config = dict(
    image_size=48,
    crop_scale_min=1,
    color_jitter=0.1,
    encoder_norm_position='pre',
    encoder_bias='all',
    encoder_parallel_block=False,
    encoder_inner_norm=False,
    encoder_layers=8,
    init='xavier_uniform',
    residual_init='none',
    lr=0.021,
    epochs=35.0,
    final_lr_fraction=0.01,
)
Rows from block 4 of the encoder, named by matrix and row number. Rows with one number belong to one neuron. Each number is 128 + 24 x the weight over its row's rms, rounded and kept within 0 to 255. All counts start at 0. Numbers have three digits each. After the name is the row's rms in percent of the matrix's.
# gate: MLP gate (encoder.blocks.4.mlp.gate.weight, 768x192), inputs 96-143
# fc1: MLP up (encoder.blocks.4.mlp.fc1.weight, 768x192), inputs 96-143
# fc2: MLP down (encoder.blocks.4.mlp.fc2.weight, 192x768, transposed), outputs 96-143
gate.158 130:111151173144150119142149159112160161127132134079097157119083104117106105124131133152141096109121140141136097117146098158129171163127124148121118
gate.159 113:165110101063087102089109148150101154171125110170145127114162109120143123097105161143170136161142191144118124131136119121109131105161131092181115
gate.160 150:172119130127152123112105131117135075116122099166123145138119130121120120147164135069142113161114150119160125150147128114152118093123133158085128
gate.161 112:132090094138114146133120117120107116133106131096125130085106138154110138142114111096174100102114126155110128133165138110108122101116177111111139
gate.162 075:153109171136133150150063118117141111135168110143104138153095094113111093095110120125108178097110125144088135139140159111149158149148132125104138
gate.163 088:120151130074123141083074084151144113158107105143098158130130152109137091102109160133159117142122167109138101114112122168152113114168098161098102
gate.164 109:144098145126147117140134146092187123140144146123106148121076134139142163105109104113138163151137114120085146078105100130106118126109175122163152
gate.165 112:114129168107116109124146091135137128109124108138143146139120088120120152122139142152174110115143110138103135119141139165107176088168151154099149
gate.166 097:123127116127145148114103149162135089117158085130092118151138159088147108149115085115137145111098096122087149073132095107160106094096136111165122
gate.167 124:122069153113138126141178120135110119154133135097125108110124111138119177107096123135170120138093086124165129103158120113115118155146110114163098
gate.168 127:158149158118113138144107152133138117107129110111142128115157069125128151170125112110116121142146112101203148128115170129117122123170110104112142
gate.169 071:128202127117152200149115125142133115156097121116084104132114156090145108111183130117097160134115131134085143118116140121133129144111098101117122
gate.170 097:139067107111094146149080159115118100137123108144157122144149155112168151142112120123140134138121104142110118141145145132144126131126172144140148
gate.171 133:101131149112127126162109154088083123124114116141106111152135113132142137182162105144157126129101121179113147110109124064096154127144105120130115
gate.172 099:149122131104127110142127117159141127121115106142122082117092137153110183157121107142150157157121118136123099115109138131132124148121098148121142
gate.173 052:117180149111101118122136135142118119135135082146126147123115113109108154161104107131132142150123138110117125047100164095083099158143121136183140
gate.174 143:125146099137114111141125154144121113122114163100143149124077090125157152077154134116123138097100101142135146139132120141131108171145150118119142
gate.175 113:093150108107066115114114167151124143164146166138134098141125121139165106144139183142167104146142125159121097144126149146152159159116128127137094
gate.176 056:110108160118144134103143155132109123211131146104145124123137105101120114115117101128162149086090129125129119130125127078132124135155139111164119
gate.177 145:112124149129116110120112097137097133144164141109098112147117175115128080171138114143142137148146162121081129126170111128124141111129137112117097
gate.178 127:144156116113112141116132151098107091100142130170138132117126116140127106117128099120159137143082106124140150132117118151144167132143161119144114
gate.179 113:099097148091095075142160112143145097164138122168085150153118133166118121147181110148153152130118121114073097150115123104117144139106143089105134
gate.180 061:149191130137140121138147121088114126115190138131135123146111142117140131104127085083116079125150120170106076112119157159142117168106154129104102
gate.181 084:113136113062143136106154106155126126096116087173102077139150143122143111117090157128134105115132127126130160130114108069108099102117138128131129
gate.182 084:183149103121135127142161173138140106154128155146131119121130141127150153139130121121134124131104148095158164124114125129102175116108150138128127
gate.183 051:113133140114124143102163114141142158149127149093117088127081138126113108100109137083120157130133141056132143108145146127148109167152148155116114
gate.184 133:121171119125112125136152133116133151139108086138106154166161159111149086108124151162141152155112108136113133102155193113162121156172143138098088
gate.185 090:153128140119162159158141108106125140147137116161114108166133148110166143121093134199132137112132154139098144155122139124099127144150131125103102
gate.186 101:179110128138162098095135110155084105087117122110108158118122132152145104153092132147137095110151144137118101146153099067126104116140124163153168
gate.187 106:122145151139083123117119126100123132135147118129135158138130042074170084120127117166150106147135121119157116109113112146146114131113102146124103
gate.188 102:145124149067096174092158168116114119128141121117134139144112151154063099127131092114095101107126145139125143149092108149079128119126117166089168
gate.189 091:116106135118153064135140123116121091143107109157083128131139153105160130091126096083123121113159170091124132106138099125116131119122121096139142
gate.190 100:117127115156132136124118103124139135124097147149120118120105118112150091119125110100096126097180115091172114092108161162130085106132134117130098
gate.191 141:149173082108139164119156166156159074165139155153106111145119109122120138096139138109132119124114098142101109163160135126114176126162128159135145
gate.192 124:138107129129117094160118169139100135113161117113079115101141163081193127141169101127133121133090164156119110146130081091145178142134143121125130
gate.193 106:109116123153123095129162112152094138118107081155108121160137110064153114115146110127144111155144120147142168122127132113113154127125084134170153
gate.194 105:144158108112163166164140122079101123186119177101087125150121093154120096100143136140116106153173149106132150117127141136084129099157128140105111
gate.195 126:128144135127135134123142128120112122147085121140111127075118143138146102111133118146145115163152135170131084084107135083142128132136082128130127
gate.196 088:102142120155126089125093176094125168140123112103105134138144111138080091143113101124147135100142097119125144121143138139126117153121183112118105
gate.197 131:149089129148166140105160129072120145161162156092147099131080080125089147139163111109137107123155102098147132119140127089108149147172137113162094
gate.198 076:116147131123105120108130172164069139111118103181142133140129095147155109132117172142173140138151129151123098101087145157182102106139149127152114
gate.199 134:179133144154143095121099143130180122118134133164098106162127166145133148108141161133143139160113151163142158116091081135106116128101129153130160
gate.200 071:117150125099110131113139162143157085112144128152074098183119130099165161133166122122163116141148176141139108131108163139143130100095140091143130
gate.201 084:134149133167114145126131094129129102148127112123162157139112106141148131107131136121096141138172156109123125142123128122136145119087162124102142
gate.202 048:129157141139157168150147118129161172141069119143117149124131148123107105146121114119126151078142094166105131135123096145100140109154143149089082
gate.203 105:090103167153141107110124121153149130161132157118118142153116170115120132167131155114104123112160085183152173102141094144077151153096162125107116
gate.204 058:155100141125164206177118122168145135141108127112105113147097128107143135165118147107119118132101123141155158134098131140153077167064117111084154
gate.205 103:224131150098111167157103126152086137137102102107121125132104137086114119104130128115144138144131118090141110109149181134105127125119126155124159
gate.206 113:135091137076111121109133088113140134131097178165158176143153133120120159180167123161140108113132116133167132115126181111148130157157089151082104
gate.207 142:079130128157120089132139172076152131116185108105120123145110107089105069115129085152142167144142094141103110136157117112143101159114105142132112
gate.208 078:115163131121162104103134159150122153119090155134166122093151092135108095142121157137136116114146130127124139129135114126138130142159121126121186
gate.209 138:122111089134095131145143133111108104130117147094122136137130103099163129143164122145155129143120125151148119141156110105111145125149113122116127
gate.210 099:115128088145121125150128166164093122121157089127142100196134152145131109134118088084123171126159129152157184096154139119127115081093129147096093
gate.211 055:117152172175173147127133089164129142165133089114122119113111120137145093117136159173091118110161124130128166110129101089126152112117120134096114
gate.212 069:140200154099107093170096143176103135112103092109146133143124097144105105117148157123118098100090157154111137168117134113122082172161168104167128
gate.213 048:117141175119168138114125137130112106108165138146156130148089157139146144120122131124115110144114101123174108129125151101138108128127152061175158
gate.214 099:087135126141110134123143173089096172128120105174152154195114167148124137100159111138161124145121138110122111138133137100120127130130147169133160
gate.215 075:097142136087123125109124078099178185116117105125152094116141143109130140123124096161119115074137132107131136138148097147133154130144135123120137
gate.216 047:122118109097107143167133103129095167104136121100118134152125132165124164128155108147161128121072128136104140151144082120128118113132112118120127
gate.217 075:107102129127134113121124128122102142121136120148117168145139149143124158119139114139103119135104113135114089199109157125132079098140123164110155
gate.218 051:163109140155106118107126117157109074131199147137168117131137138094137101155119126108116147098092112133165111124138115115131123124167127083141110
gate.219 049:127141136114093100129144167155127129106120148113121118138131114147192094103105115106111121113153145131146159149118163181106108119146113143097130
gate.220 066:107110169166152113174207112123170121132065134131146169147134113107115141153142129130131120111120112105145132119108140159147115096190133087137073
gate.221 087:127126131125113147170087156150111117137091155130119148138135121132135099154082136087136127135114115145176103121124111126124170126143092167086144
gate.222 049:115101135093154178148182160120159111152130161132103155117101144132150128126152138097102102177137153134145108104059127148131155111159112121139111
gate.223 067:149152124124077112087155150108129148130136132099154112114119119126135141074146104086093126139153112126148159169068095117107142127139143126091141
gate.224 100:120103107129108114114181148103144125136136159123080151113098161091128159113114135156114131113167116124142127088130167120124127126166105110114112
gate.225 104:145122115101117141127106101117129127120099130149080136093091150133119126106143097111180115130101205118129128137124126086130166171136164123120126
gate.226 092:124137146105136098124094155125099113107136086117095175143171148125140148127098094127131155121104132126129167148138107121117122113105110131112103
gate.227 105:085092111136138146120123145111126160116123118087134090107126124110093110147136098160177140126136076129116156105143120165137150107145124124122131
gate.228 107:147182109166118129131133130136126076141188070143098147140131120099137094113089105117129082120168173120119153124099134150129138130182117111128097
gate.229 093:154161097099129126146167114152105164126103123163154150108114148120110103115143121107138149094154121150155157108097114129114103122173151065107144
gate.230 085:134084141127199122126137118123141123129172127100160113130124148095162124149188132081100116108152137103133116095092132172156126131139072103154166
gate.231 077:167140132103134099138095141124112124113114133140110115151100134157126126137115140132133125097144086110147152132118107157149114174156138141126107
gate.232 117:172102145154177095106164137137113090106133094118133134166119168130123117168123105088148098126113151123155108116099125165154143130144117092126139
gate.233 072:124127114086113115118170144119099106136086128108122136134161081149137160126155160171154146150118126119118090164105115136112158128142133137090098
gate.234 094:145155163117094153156125117138090105111139083094117110145110170146133136106146103141154121168105107154153103144106130111111129146147141169119131
gate.235 071:150113104113108122155146158110155111108107098105107152121108158140150135157116137131137130097157154111137166101161166145141093081137110140124129
gate.236 064:136148168129141132163154093123120120175119103147100155122075101100115106050138114107111131113124138123120116136126149077135179135099125137120106
gate.237 105:166136124114118148129137101110123125130160101152127114148091133093147090129094071088151149117156119114091125144130147120149115124136116125135159
gate.238 098:137146125058118136103097123160123090169138149101134110104149077134119112118101116120183129141143097094146153112132122154113151158133149179128121
gate.239 095:140134142146107122108144108135150156140155158098108128126125130109112105173147151117163105104142139140155138143144126114115115173153144080122090
fc1.158 134:112111122151158134128112100099136107136137067109172180185146138140138116129095111150134130152139108129130152113098130097155147088161110152173108
fc1.159 102:130116128171169121139153083126083137097136100142104132141162108119126147113117144112102126126123170120079176138129062121097114113109159135184138
fc1.160 129:133106133118132131138149131119123107141126112154145139150119105101148106138153122097130106158100133111133116173126119094129137112140122169114155
fc1.161 096:156154101087119133096143119128118177129091134156134112139148140084137113151142159148083123169112152146128130143105111158207145154118087113148082
fc1.162 083:168169094124120103157168089176149131054088154098136137092150123134159161156126143117148154145145129155135155132126129111149121121121134151112109
fc1.163 078:160133095114143101103145115128141125121145128141142143133104123121116117103108158108140143148140146094101122177116144164118111094155099126108135
fc1.164 099:110080132092147139106124134164115115149118146108112171142122165146130127111082099124160130149126095110089161105113116135101169103100148085158166
fc1.165 097:133136109142173116145174186123144110139133168134130142107124141143134154122161108147110115121130138124106096113115088105140100177133111080138111
fc1.166 097:130122141110134161172143114108173133129141103134138121118104144143123113164147138093138178120118154125108150151110103126101108150142163127123111
fc1.167 138:141116130106150087068130132111088119153156140109086114138133137132152075146146084121114107100097158117115155144127129108136141135109158177138113
fc1.168 130:162135142096141117088067152126137132120138109118107127122143121142127136167120139143175135136121099140146122140109152146095122079133136160118088
fc1.169 077:160130140090158096104092135167163152132130150104118107124088139102149120125152150109085102114123132154073137093105127113128143107159142082118105
fc1.170 092:133164139147136154124135109125114146122155135144125106139112091142162131124165116158122144127100098123133143155119120158112082130125147152138122
fc1.171 121:160134126146129107133171115084098102139124121148137115115147159121121133171133084137127110122083188120128120124179173125129131105131137118096105
fc1.172 099:131102116145136164128143129138143146105125118126113096141096157124128149118131112161073125132146086151133099141116113121184141080130145088111049
fc1.173 061:128131127124148113154112106146127168115074133102114082159133151143098094107155118168152116118149124118177090152124127135135155106076124136110095
fc1.174 151:141120114093219127131176117098123144137085125114106081140154105120111147137111114134109102103106116119141083096111134119152126129129114136134162
fc1.175 120:124099137166149117165123098100102110082105118088116142113091116123072139169095082095082140112121134120139136141113096136110112106151160138143116
fc1.176 052:139140127158134111120171101134119118159140110138159146124109188165107164111126147116100126126140116145102146133122155159127132119112151147116118
fc1.177 125:152128114157114104151153147158198103092147131150166148117086127136120149064161137164156158122123086121153133184110136139164122141106147127113155
fc1.178 113:133107129110151112094143114144139122165116111089120139112139142131152152128115158082117137124120119134147153110153137137133100083113129126117120
fc1.179 112:098105109115104139146107152109121134126113110142137152118121200162169144152138146140121130141116129091142119149136165115158115119116171089153164
fc1.180 069:096162089106097147120134140149136119111108092115145164113154142143150147118127183144132127129100113133089132084123137105133163082155079131177109
fc1.181 084:123082165167129125099102145113146111153164150131096127153116157154123113166158125137125124120130106140113105138148121165127090176140104161093118
fc1.182 075:107119144120080136130109080117092141109130174115177142121094142068144117118150125094116130134110111127167118115153117163094062152109128146091117
fc1.183 054:149124155113130121131093082130139143143158123147098119151134120148128166102129136110090083093161145069136116122156106105138141128152186131133128
fc1.184 136:108121112132113152133122152149103146179137171098131103094090089103161115103153133133142131112089094093148103134145098159111138153085103122135135
fc1.185 087:129152149135147124110102123121135069129099110101132128123129158111125109160150149097141110088116106125163129149152121131109177132178169125138135
fc1.186 101:159092135134171084125117081165123111107134107139104156127116110106145127122120114194120094134146138089113091138160154118146097141138118133130182
fc1.187 110:110141112136111118127127127156141055126118078094122106128062170109140174197151139133149138115156130101103150156112136160133139159117136113088141
fc1.188 096:172111118094103139126160113125153155134103134094112111122095136140143110136136116119147145129136124132140152125162172144089108140148149115128097
fc1.189 078:147086129124160131099141121168111110167126132122099149122150142144173104100123088102103089142156110088143132102138087165128119095143125107131123
fc1.190 096:117117127142129070129143092140143129117158158170135124105114123124158111093151150122138142144138150109158100177092170149133158136181118114196139
fc1.191 132:135096149144125135155135117149154175127126145153136130111076144098114162114083118138134126125175097143110134114106167126145127151099138119161127
fc1.192 116:092140106167136097098122167144131116134147182110169118126136123116155124142140134147141092128097144155094101126093091086184156124087139145116122
fc1.193 105:134145090142147126106139103110138109131133143154121125142163131133133132129104119140148130150088150152108139129149157134120118132129154099130170
fc1.194 108:119147132095142110101118106106099099133126134159125131152138082150128097132130121125124142135125148142110135112061101146123119124137110149137116
fc1.195 116:115159133105118127149111162125128161083159117140151078138137089087154163146117115135137127120126110124113160127120136117086104119098131094133157
fc1.196 089:128116073150124054109093112097105133100142145104116160181125091140109154169140118131130139163152117109154114075119124151103091144140154140178128
fc1.197 138:091181137155096138132121119142098098118107163160137172106143113150151115151123138073114150141124117146146127151095102126101161098110138142103134
fc1.198 083:146151117137125132138122145137143157137115116063119161076115133140130138109143108121112092123168110158158086155098108084092098139116152158109139
fc1.199 147:124128170095139101158143149125110162132119148131119160107131126181105130150112113156120110144111121136117149140130115104128162126200053085135204
fc1.200 076:127135113116089100098104122104095111135084129116116149099138162140126116146076109154126122085131124148098100123134104104116134124114139128166116
fc1.201 090:126196112129137097114102191113152150163139128123121140134153145118121133148111149152130113114147113128129151097135145136116147164129098108148173
fc1.202 053:162140174106075141141119095095159142106120118112133141181170119112110126133128133127108140121114106116121114126143125104149140139101081088122113
fc1.203 114:191104076143115167116110138103115143092150097141122124093126120140118146111128105120158128149125167098133105167124140097157098113134087123130145
fc1.204 053:122101093092113142138164139163105167112116141122128143114113151101116147153135130175137152112100125131145132112070148130136125121125131116116143
fc1.205 096:111086152125107126103112126135124144147120100123139086094101133158127130128119105100150107140092119152147150126108145104156175145077145106123119
fc1.206 127:140158090126099105104129072141125089151090138128135094134113097145095139107108144172146131124149157115112131109073120136166135109103151133147151
fc1.207 140:151125134140098163176150105135156136120109134122130111100152140131138130133119174127127109120061142120106100135126155144118154119120151108113196
fc1.208 074:096168133134131092159147134142145127125156134110148167116176157162102099138113097135191149128107103128137069129128142137100115098145127131110147
fc1.209 145:147119124132144109120146086118159088158106121144098106089091144152155131113078113100157126153106176118131131122097119134139094098123118178166140
fc1.210 092:145088175112145112107184127105128182088117139096138132123120163143136140088127147142081127122149137126098095070135104117146129155114132094145129
fc1.211 054:156119184128109131139134084153134155114130171129169117121123113122109151142141149127165118143143111107141109140104128085129158158119123125099120
fc1.212 073:126171101103133132137130163139112141147124163121097071112101113116123100175101165157101152166124124126133099136129151119123145134125153135137131
fc1.213 052:143176118134093145130170079130118112151132172124129120078083111094125107159148148130159117122101163094149095160134182140153132126152145142097128
fc1.214 099:114105143109138114105124151145132136142123067133104162133098175117132154115108167137125135161094160157141103129167108090109111106123151159139135
fc1.215 080:124071118140169124173119158143132122132138124155146158116115128169112077169089122166132098157148117143141104124121099117147155100121117132113100
fc1.216 062:177122106119146131122124151152137087179139169108092119072178130142144122122069129112134113153112130151161140166158126139114146174148124117109119
fc1.217 089:154167113141122140134098150142160110157154141137129096136138099155155133115154155143144130138103129114122142108129116133153111142127112085071116
fc1.218 052:074100131102137102121118152118120089112176214119111077166157132099140124124132121158112129125173115075138171094135100103142096143128112120125121
fc1.219 055:114166142155117100142097089129181123130081121118104110068125158128122132132115141164148088149153130159105130154108061062134131063141122143129175
fc1.220 076:162146141104126148109113154090130113112137137130117099089147107133131124125102126098070128122132143104116100127120120106130102111064150118127138
fc1.221 076:117171129145137154098133128149106152097094161151116080135127149096142126123138128117145082108100103139136116123147117121138167132165114115081158
fc1.222 058:175122179126110114139153083164120175105140083168145132141135143113130122128124114155135126110126155107119180143155128137109116169102136149155134
fc1.223 063:159112132123116155084128124121111129150135114131134142084161183147109143168081153123151112128111084104134100061152146105096110107131131102137139
fc1.224 100:103123086105117078164101110146107145125121126143156164124135083134112114179096096131120127109127093104157166155167134121153093103116152107163162
fc1.225 105:108153097088110125140137150168118101127134131133083153086138148116108148137171136161119113113163119166121138110116131131145134125142120137159131
fc1.226 104:083124105141132141119129140139097123114150108124114134148111199078103164096127155131139148118139105140155103102129125134175145159120113110131131
fc1.227 108:122143158153142126131154166116092142103092113131100136137134156148118150151130183190133117129165123125143138153105141073151139102141161116176141
fc1.228 110:086132114085153106133138117099088136114136185108118137146096120117111117146132126143159137091129121151130148138123092168141123133118173150125092
fc1.229 087:111119090161105146174142141156135162150092144068111120134118138110114109122161102155113108144107152127110081144130135121112155142124142111111092
fc1.230 087:149169100124129134121126114162127095144110163147160130116122123143101122113154124113120082169131112135150138118150174126105096099143145104133104
fc1.231 066:204125105145122103107129105162120123124090161121125146146103130120117151108107113139144144132126091104129080130100085128128129112140150144130104
fc1.232 118:116125095092134167145102139143122155127139157143085149076123113149174155096138128129139131175124101113161134122135100126123093157118138155129141
fc1.233 067:119134134125147159165093105102115136145130147132081136149133137136120106122119103130149119106141092132130089130134103110127135155156099125197106
fc1.234 082:164145141102119108088092110119138121142107124128160117114097138095084145122119127126083157081121134100108147145127111141111144169141126133117127
fc1.235 072:126150121113133108117118130114117174144123108149117143118112149153133113097116146146157115115132151120118162178110085150138159183110192140148115
fc1.236 065:125129138130116132141127134102120098170155133162125162138130129141103076107129139148118162118109078090161123153145079114142081158167104135110141
fc1.237 091:142113109115146118132118105128128137152143096123134128117115119098146115112093096160114132142102149118108139138126110163169119114148128171157164
fc1.238 100:148152105133162128122180106131179126153164143159121090130079110120145133138134125110135155133142150156148113119127123122158083166104124125191199
fc1.239 107:121104137147113160151127136074104124149114179086125146165098112089128155115142164146127106152126155158150133093201067126116108146140117121116117
fc2.158 125:153145150131091129124139177115104124135166149098095132132123119121183126107111149161146168106126129109084098102148108128130103121088103187113142
fc2.159 111:116103128124077138150183136207152115133118133109128131122119104078071115093136093158113115198161089091148152128140125169115149113087138110153145
fc2.160 133:091135141139130094149135077148142142115102168142136156165103090191102159151122139143081148165095155110099107149104149115126143130096133118130135
fc2.161 109:141094080113118131162131115102109133089140142141134149125127126149132129124123137146162090104101113144163115102191117084076137135117114146125090
fc2.162 088:141122129115135120087096187113151091167105101114145137105086102140116123111131098115169146152105103131120122138125169091150128161092131160123090
fc2.163 088:119146127106158116150111142134147124123129057121129121100144128090169126128134112112114082141167129163109116093127156128083144128091142146146103
fc2.164 101:103132127098101095129113106091157114168095118140121131145081149116161139150137139116115098090140090130137165118137116063115122167128110104119102
fc2.165 112:135145178122109123140105171139098136109137159162134151120119138129112156149136112167131154122141134109116124117118136111107174117142171150113150
fc2.166 092:094099148112156132133140115123156158132098148144120115146139131150143202153107169149100109105110117076130130159073136137186154119089151109146119
fc2.167 141:111157100113121093127131091113083147140113120116112111155149129152136095132165150146126180165134138128179141112095115155134055118137100132160116
fc2.168 128:131131110116102178114187099129100109126170105139145109110113124127097110150149102147108141182145115141117158169115119098148110143106092128135110
fc2.169 072:127110125098169096137122095135147093134075115129142140124115146166138137137110125146138149113129150140128128097149093160127159163125169137140124
fc2.170 092:083146140107131134117116147126130121175095143135150141125096092125121160085112140129134164133101171155142095114127084105145134120118104126128101
fc2.171 121:095160115094141090117138159105077141153119133163127117131127135129117125136149126084135147117104109102101122133105130155105143115102140132147099
fc2.172 096:111105091141127150123097119154110127136130140154117131122111098127165154111114189112141103118143147113104147095124103147116149141133128109154131
fc2.173 057:103135140094122100125119121123139153098174159158144124108116128165117067142120157106127141094117110106110142141120141126151140110122156123136124
fc2.174 132:115174165147127174108109136109116105151095136140122112117142132132192122097131150110101132155103131117103127156091132129134114138151142103153119
fc2.175 114:088124142136137089117138120129132135094106120115071154146115135121094179140134141123155116143148137173145103115118143121145128108135131121176137
fc2.176 060:101137156095154142134164095126071164163149125132132114110116129118136137135134144184122204121075099121091144148135168086142083125122163116157162
fc2.177 138:141139106148097146118097138101111124103197135130107118122120134139147050102133112135165124072113147112047099155158097126143104097137127079119131
fc2.178 128:137138135141125124164118145115154086131128133148113150091132104120163091147099080100163134116118151094146121136137126122128112175122106108101129
fc2.179 120:154143124090120128136143131125147135084116130091143125122137131171175129105091130126103124154139135128121192149118144141125147133118106111148126
fc2.180 071:119161086137106108096124078131172104128143134152104130101133132105111107091169097114161102146120138100119107141101162127161139110176104148164098
fc2.181 083:171093135126145086129127140113119176179140144119090133120172094121142119094070124139160133130142141080161128156139109100127039152125096120178131
fc2.182 080:126153136123124137117132148111095085153144098147167141112144114089119124096119093146118096088131149133145150163127113138100151173170178150137119
fc2.183 056:197127139123150127131111113164131168129137086126156134136119169140147142154138159137087108076122106095105117150188074121143117104067156102171135
fc2.184 137:183136139119099045092141132116188084123120136116110134147154142152116103115120124173088109123122132136106118174102155122166124182149138120136102
fc2.185 112:159106138113145146116129122130094108116143174129148083134105122097092082116143123120126131172128090135126123140151171126101151163141065123101128
fc2.186 105:117103179110115121122161155128129138094137131152156093112114123160151100135106116129097110133057081150126157167149140095110141153095119147065119
fc2.187 104:138122108099119137116107106127113116144115135117116135114129129162102142133089122081113145076149153137114143140069097136091069155124120151100142
fc2.188 106:138132145121175130145117139147093124094135124095131126140130091131090087139105127155092095099144114131145126139160124149140167067115120112120159
fc2.189 089:104081098112121151126118168119133106176105093108095128082145130174108122113118180135127105111141118126166126089103127152122109117173127193136120
fc2.190 096:184154113110172127150115128096086141110148138145116119115139102110087145097178104157139114137100149149147143150119168136097120166135159173128160
fc2.191 130:140120125144130112148138137160156100162181139196158098148116094118162133138124167062129082141139106118120133147095152116114115134109137131131085
fc2.192 112:122115132110098140131122109099123130138119136073145131107130132102071171125120124186133128096130118079107122120123145119126131100177133136131148
fc2.193 108:118132145128112148184118118148114097127126131125144108104106147114108067080126133123064142118139124108105149096101137151077134146146126126140110
fc2.194 101:187150109126142099143120124129152082105130144124092127118136161129160141112119115143118170123124134159125077144087156165180084161106105110132156
fc2.195 112:118106157125139141120140110106118121095118161101135114120118092171090105142102081100164083086150094099167124137095131153111128095119119126146154
fc2.196 097:109116103079112143097127108104105136130129178150131116110139143113121181153101151136078102120142143133144112139116099116125161151113128143085123
fc2.197 135:108129116140153095102079130116177126131144127159145093119108187136122107172138132117148087162127098108160168143107118079126120163097147151131126
fc2.198 080:148121106160161160145121157166139142093144137115122118115123138135108130152112139102117097134123132098120153159138121119134144132114168084127143
fc2.199 117:112091133144109179099134127131136178112128169125134090116108123106122159112113192140174120112128092126119108116115105156079150084118148108155117
fc2.200 085:097120141109100140116112114164128137151141195180140106124104148091122130101127121116122096129110133129139124157130114096130108151173119137169119
fc2.201 082:127154103089166147079186132150167115137135121125120119118156162100094113120112117087151119104135147150161122131109155124198123076131155136110123
fc2.202 055:138135121137151145099112094113142137104080121127132130177153111124110135135156148130137114125122108163094131095088080138139114155130110113140093
fc2.203 105:138121135118137124111092093137093095135104166118128118127108120120120154151149104080127125097124153166136130137161082173104123099129122089121131
fc2.204 057:132153084116093129118136127129119092125118152134182119064142156148116116177114141135116135104119122156126135104090109127141178158134152162156134
fc2.205 114:122111111164149145164134130129152116126106100144131106116149121172137143074101124149166125180120178177115137114096145088145086129115144101147090
fc2.206 126:130128156099092106124152104135164104114134162146109127162136121136092118089140116156131155146133164086159094157139155109113100161156163119097103
fc2.207 133:134091130166102138097132131068125129156140116145105084124132132116121096141145162099131119110130086122143125160149087148122174133158125133144209
fc2.208 069:072145152133109141150149156113115129126088111124165107125182101152132127130120130110132127075121143129177097123140116109114059106154135138107106
fc2.209 146:115129132141076110079155111105148106186124116118098137170113127149111090143166107099119107140135103152161113121130145087118129122147167145092088
fc2.210 102:166131128109088126141076111096140098120090135085152137114099122092136154188173156147094094094117134157098195098112136108140143074135164089123120
fc2.211 060:098088199101128117168121175103133162115087158144150121097124102158113171123128161115144145105130124135141136150155131107112124164126119160122123
fc2.212 071:138152112112079112105197132107149140121138158116153130117123151116133156131087134149106143137124123099123121068127170116132105130110104149122101
fc2.213 053:148128125108114152148122112101169112129156145137088141109126121133159121144163138119107135159129073108142123099159136196130098085107103087119129
fc2.214 094:139115131097127101087130080109139112119150149116116129103106131113149115133203083127168117145116125150142117089105114160112064178164104117141119
fc2.215 078:146156113116101136109119108120125114141088135112103091084133136155143162089144132124167124112077122141145130112121119098142118133135179101113114
fc2.216 062:148127113133109116117139104160147079148145196113107143116133165124149156134101120111178126170098088127160132158169105130093123157125124101113143
fc2.217 079:115159099103149140074156144110116165132133138110149114055148175140124121190122118163162099129111107174160129113118125154151125115113163104123114
fc2.218 048:105143143134177115098118140141145160148111152121137121080130103125122121106127163130139123117105097111148110151144100104128103143103152101122129
fc2.219 054:129132134134093119145113096128173127125110180130090112124143126112134091137105142135171104143131157178117114132103114090150120119171120125140146
fc2.220 075:130115141098150120113150101148070117143138079107178151128117140107128165144153085105131098142117098137182137111096141140091152073136152152107105
fc2.221 091:161120119108128142121157153084137110099103086130139133099156096137111098157089135141139110147139133125126152116122108161134103125174137158134104
fc2.222 054:147172133111087110110148189149161091102119165095117130101118151118125178142116121120097137103129110114135110163120163152171147111102068114156071
fc2.223 072:135140158102126127109102169125127112159088131184140143117139104115115157141142191132141136130147120127115119120123150116128105157143152107122149
fc2.224 096:141103136076140162106082113098124147095158143119161120138149131080131133137101107166163105128124120114117131154120183128105127124131099122090144
fc2.225 102:121119089132125135121112165166113142124170116116112113108141127122124140137132112104144132096143175162131092106106163119114140114122136113094077
fc2.226 087:124153102144140113143149095170161125130118127127088147164116106104136104096143125152164108100140120158161151119105174146126145168131180130142129
fc2.227 113:176087139134154131130120085131141125144117139119122160112172116157137115082107071107141148097118145149153153129139094124097113109172105130135137
fc2.228 111:100111147134129123136121161095128171162144145119106127111099111164096171115148149107106135131153141143094103117137164121051149173121104148125104
fc2.229 091:110122152096126126129123155133135164157150131128155116107101143090131155105121122126138108093089138141130105129082121155090091097126121135118129
fc2.230 081:107124126108122160133197158161114148157162111126107103131124141148100130108142127145133102110109146093115158116153126109100139156107145149142141
fc2.231 067:132099112158137096145140109145109110157170159111094108147116116129129121103113127142125095126119160154116107138141125182104125139136120147149140
fc2.232 125:158137102131142154106131131147184133140174106158156118169118126106129133083131133124116104145154116131141141169130151145125091116143127152142108
fc2.233 067:104137138158133125131135149087131089146126103127156116135126127109144100101135115171127176157157139102154142162126139136100120144116149134118129
fc2.234 086:138154095126132188143083148124077139091107107108149150129148088141112097099146158140157153169106136127113139129122108098116143122068139121129157
fc2.235 071:153091117131143075135091160143137117150113126150141166114069100130161143144056099164145117138124116123130137117134125150126134124152135138110102
fc2.236 070:099106121120118130093153118133112134082093150100139158106178169109111096192109126104113127139113164121110133136140075124117122091115113127125121
fc2.237 109:099156115147131121126091140146107091107103111122126124119123170126113103134141153122159113128149142124161167166116153158109150103125145141172122
fc2.238 097:147162149144124165158117147150088090126155138158124110125137109114122122109144102106125149087179131142143152156101087081078152155170114140187142
fc2.239 094:087136094185113169133121119129135143128166123164162098115121126127108133141139077099126111130107120138141161150156151121120109122137158109142137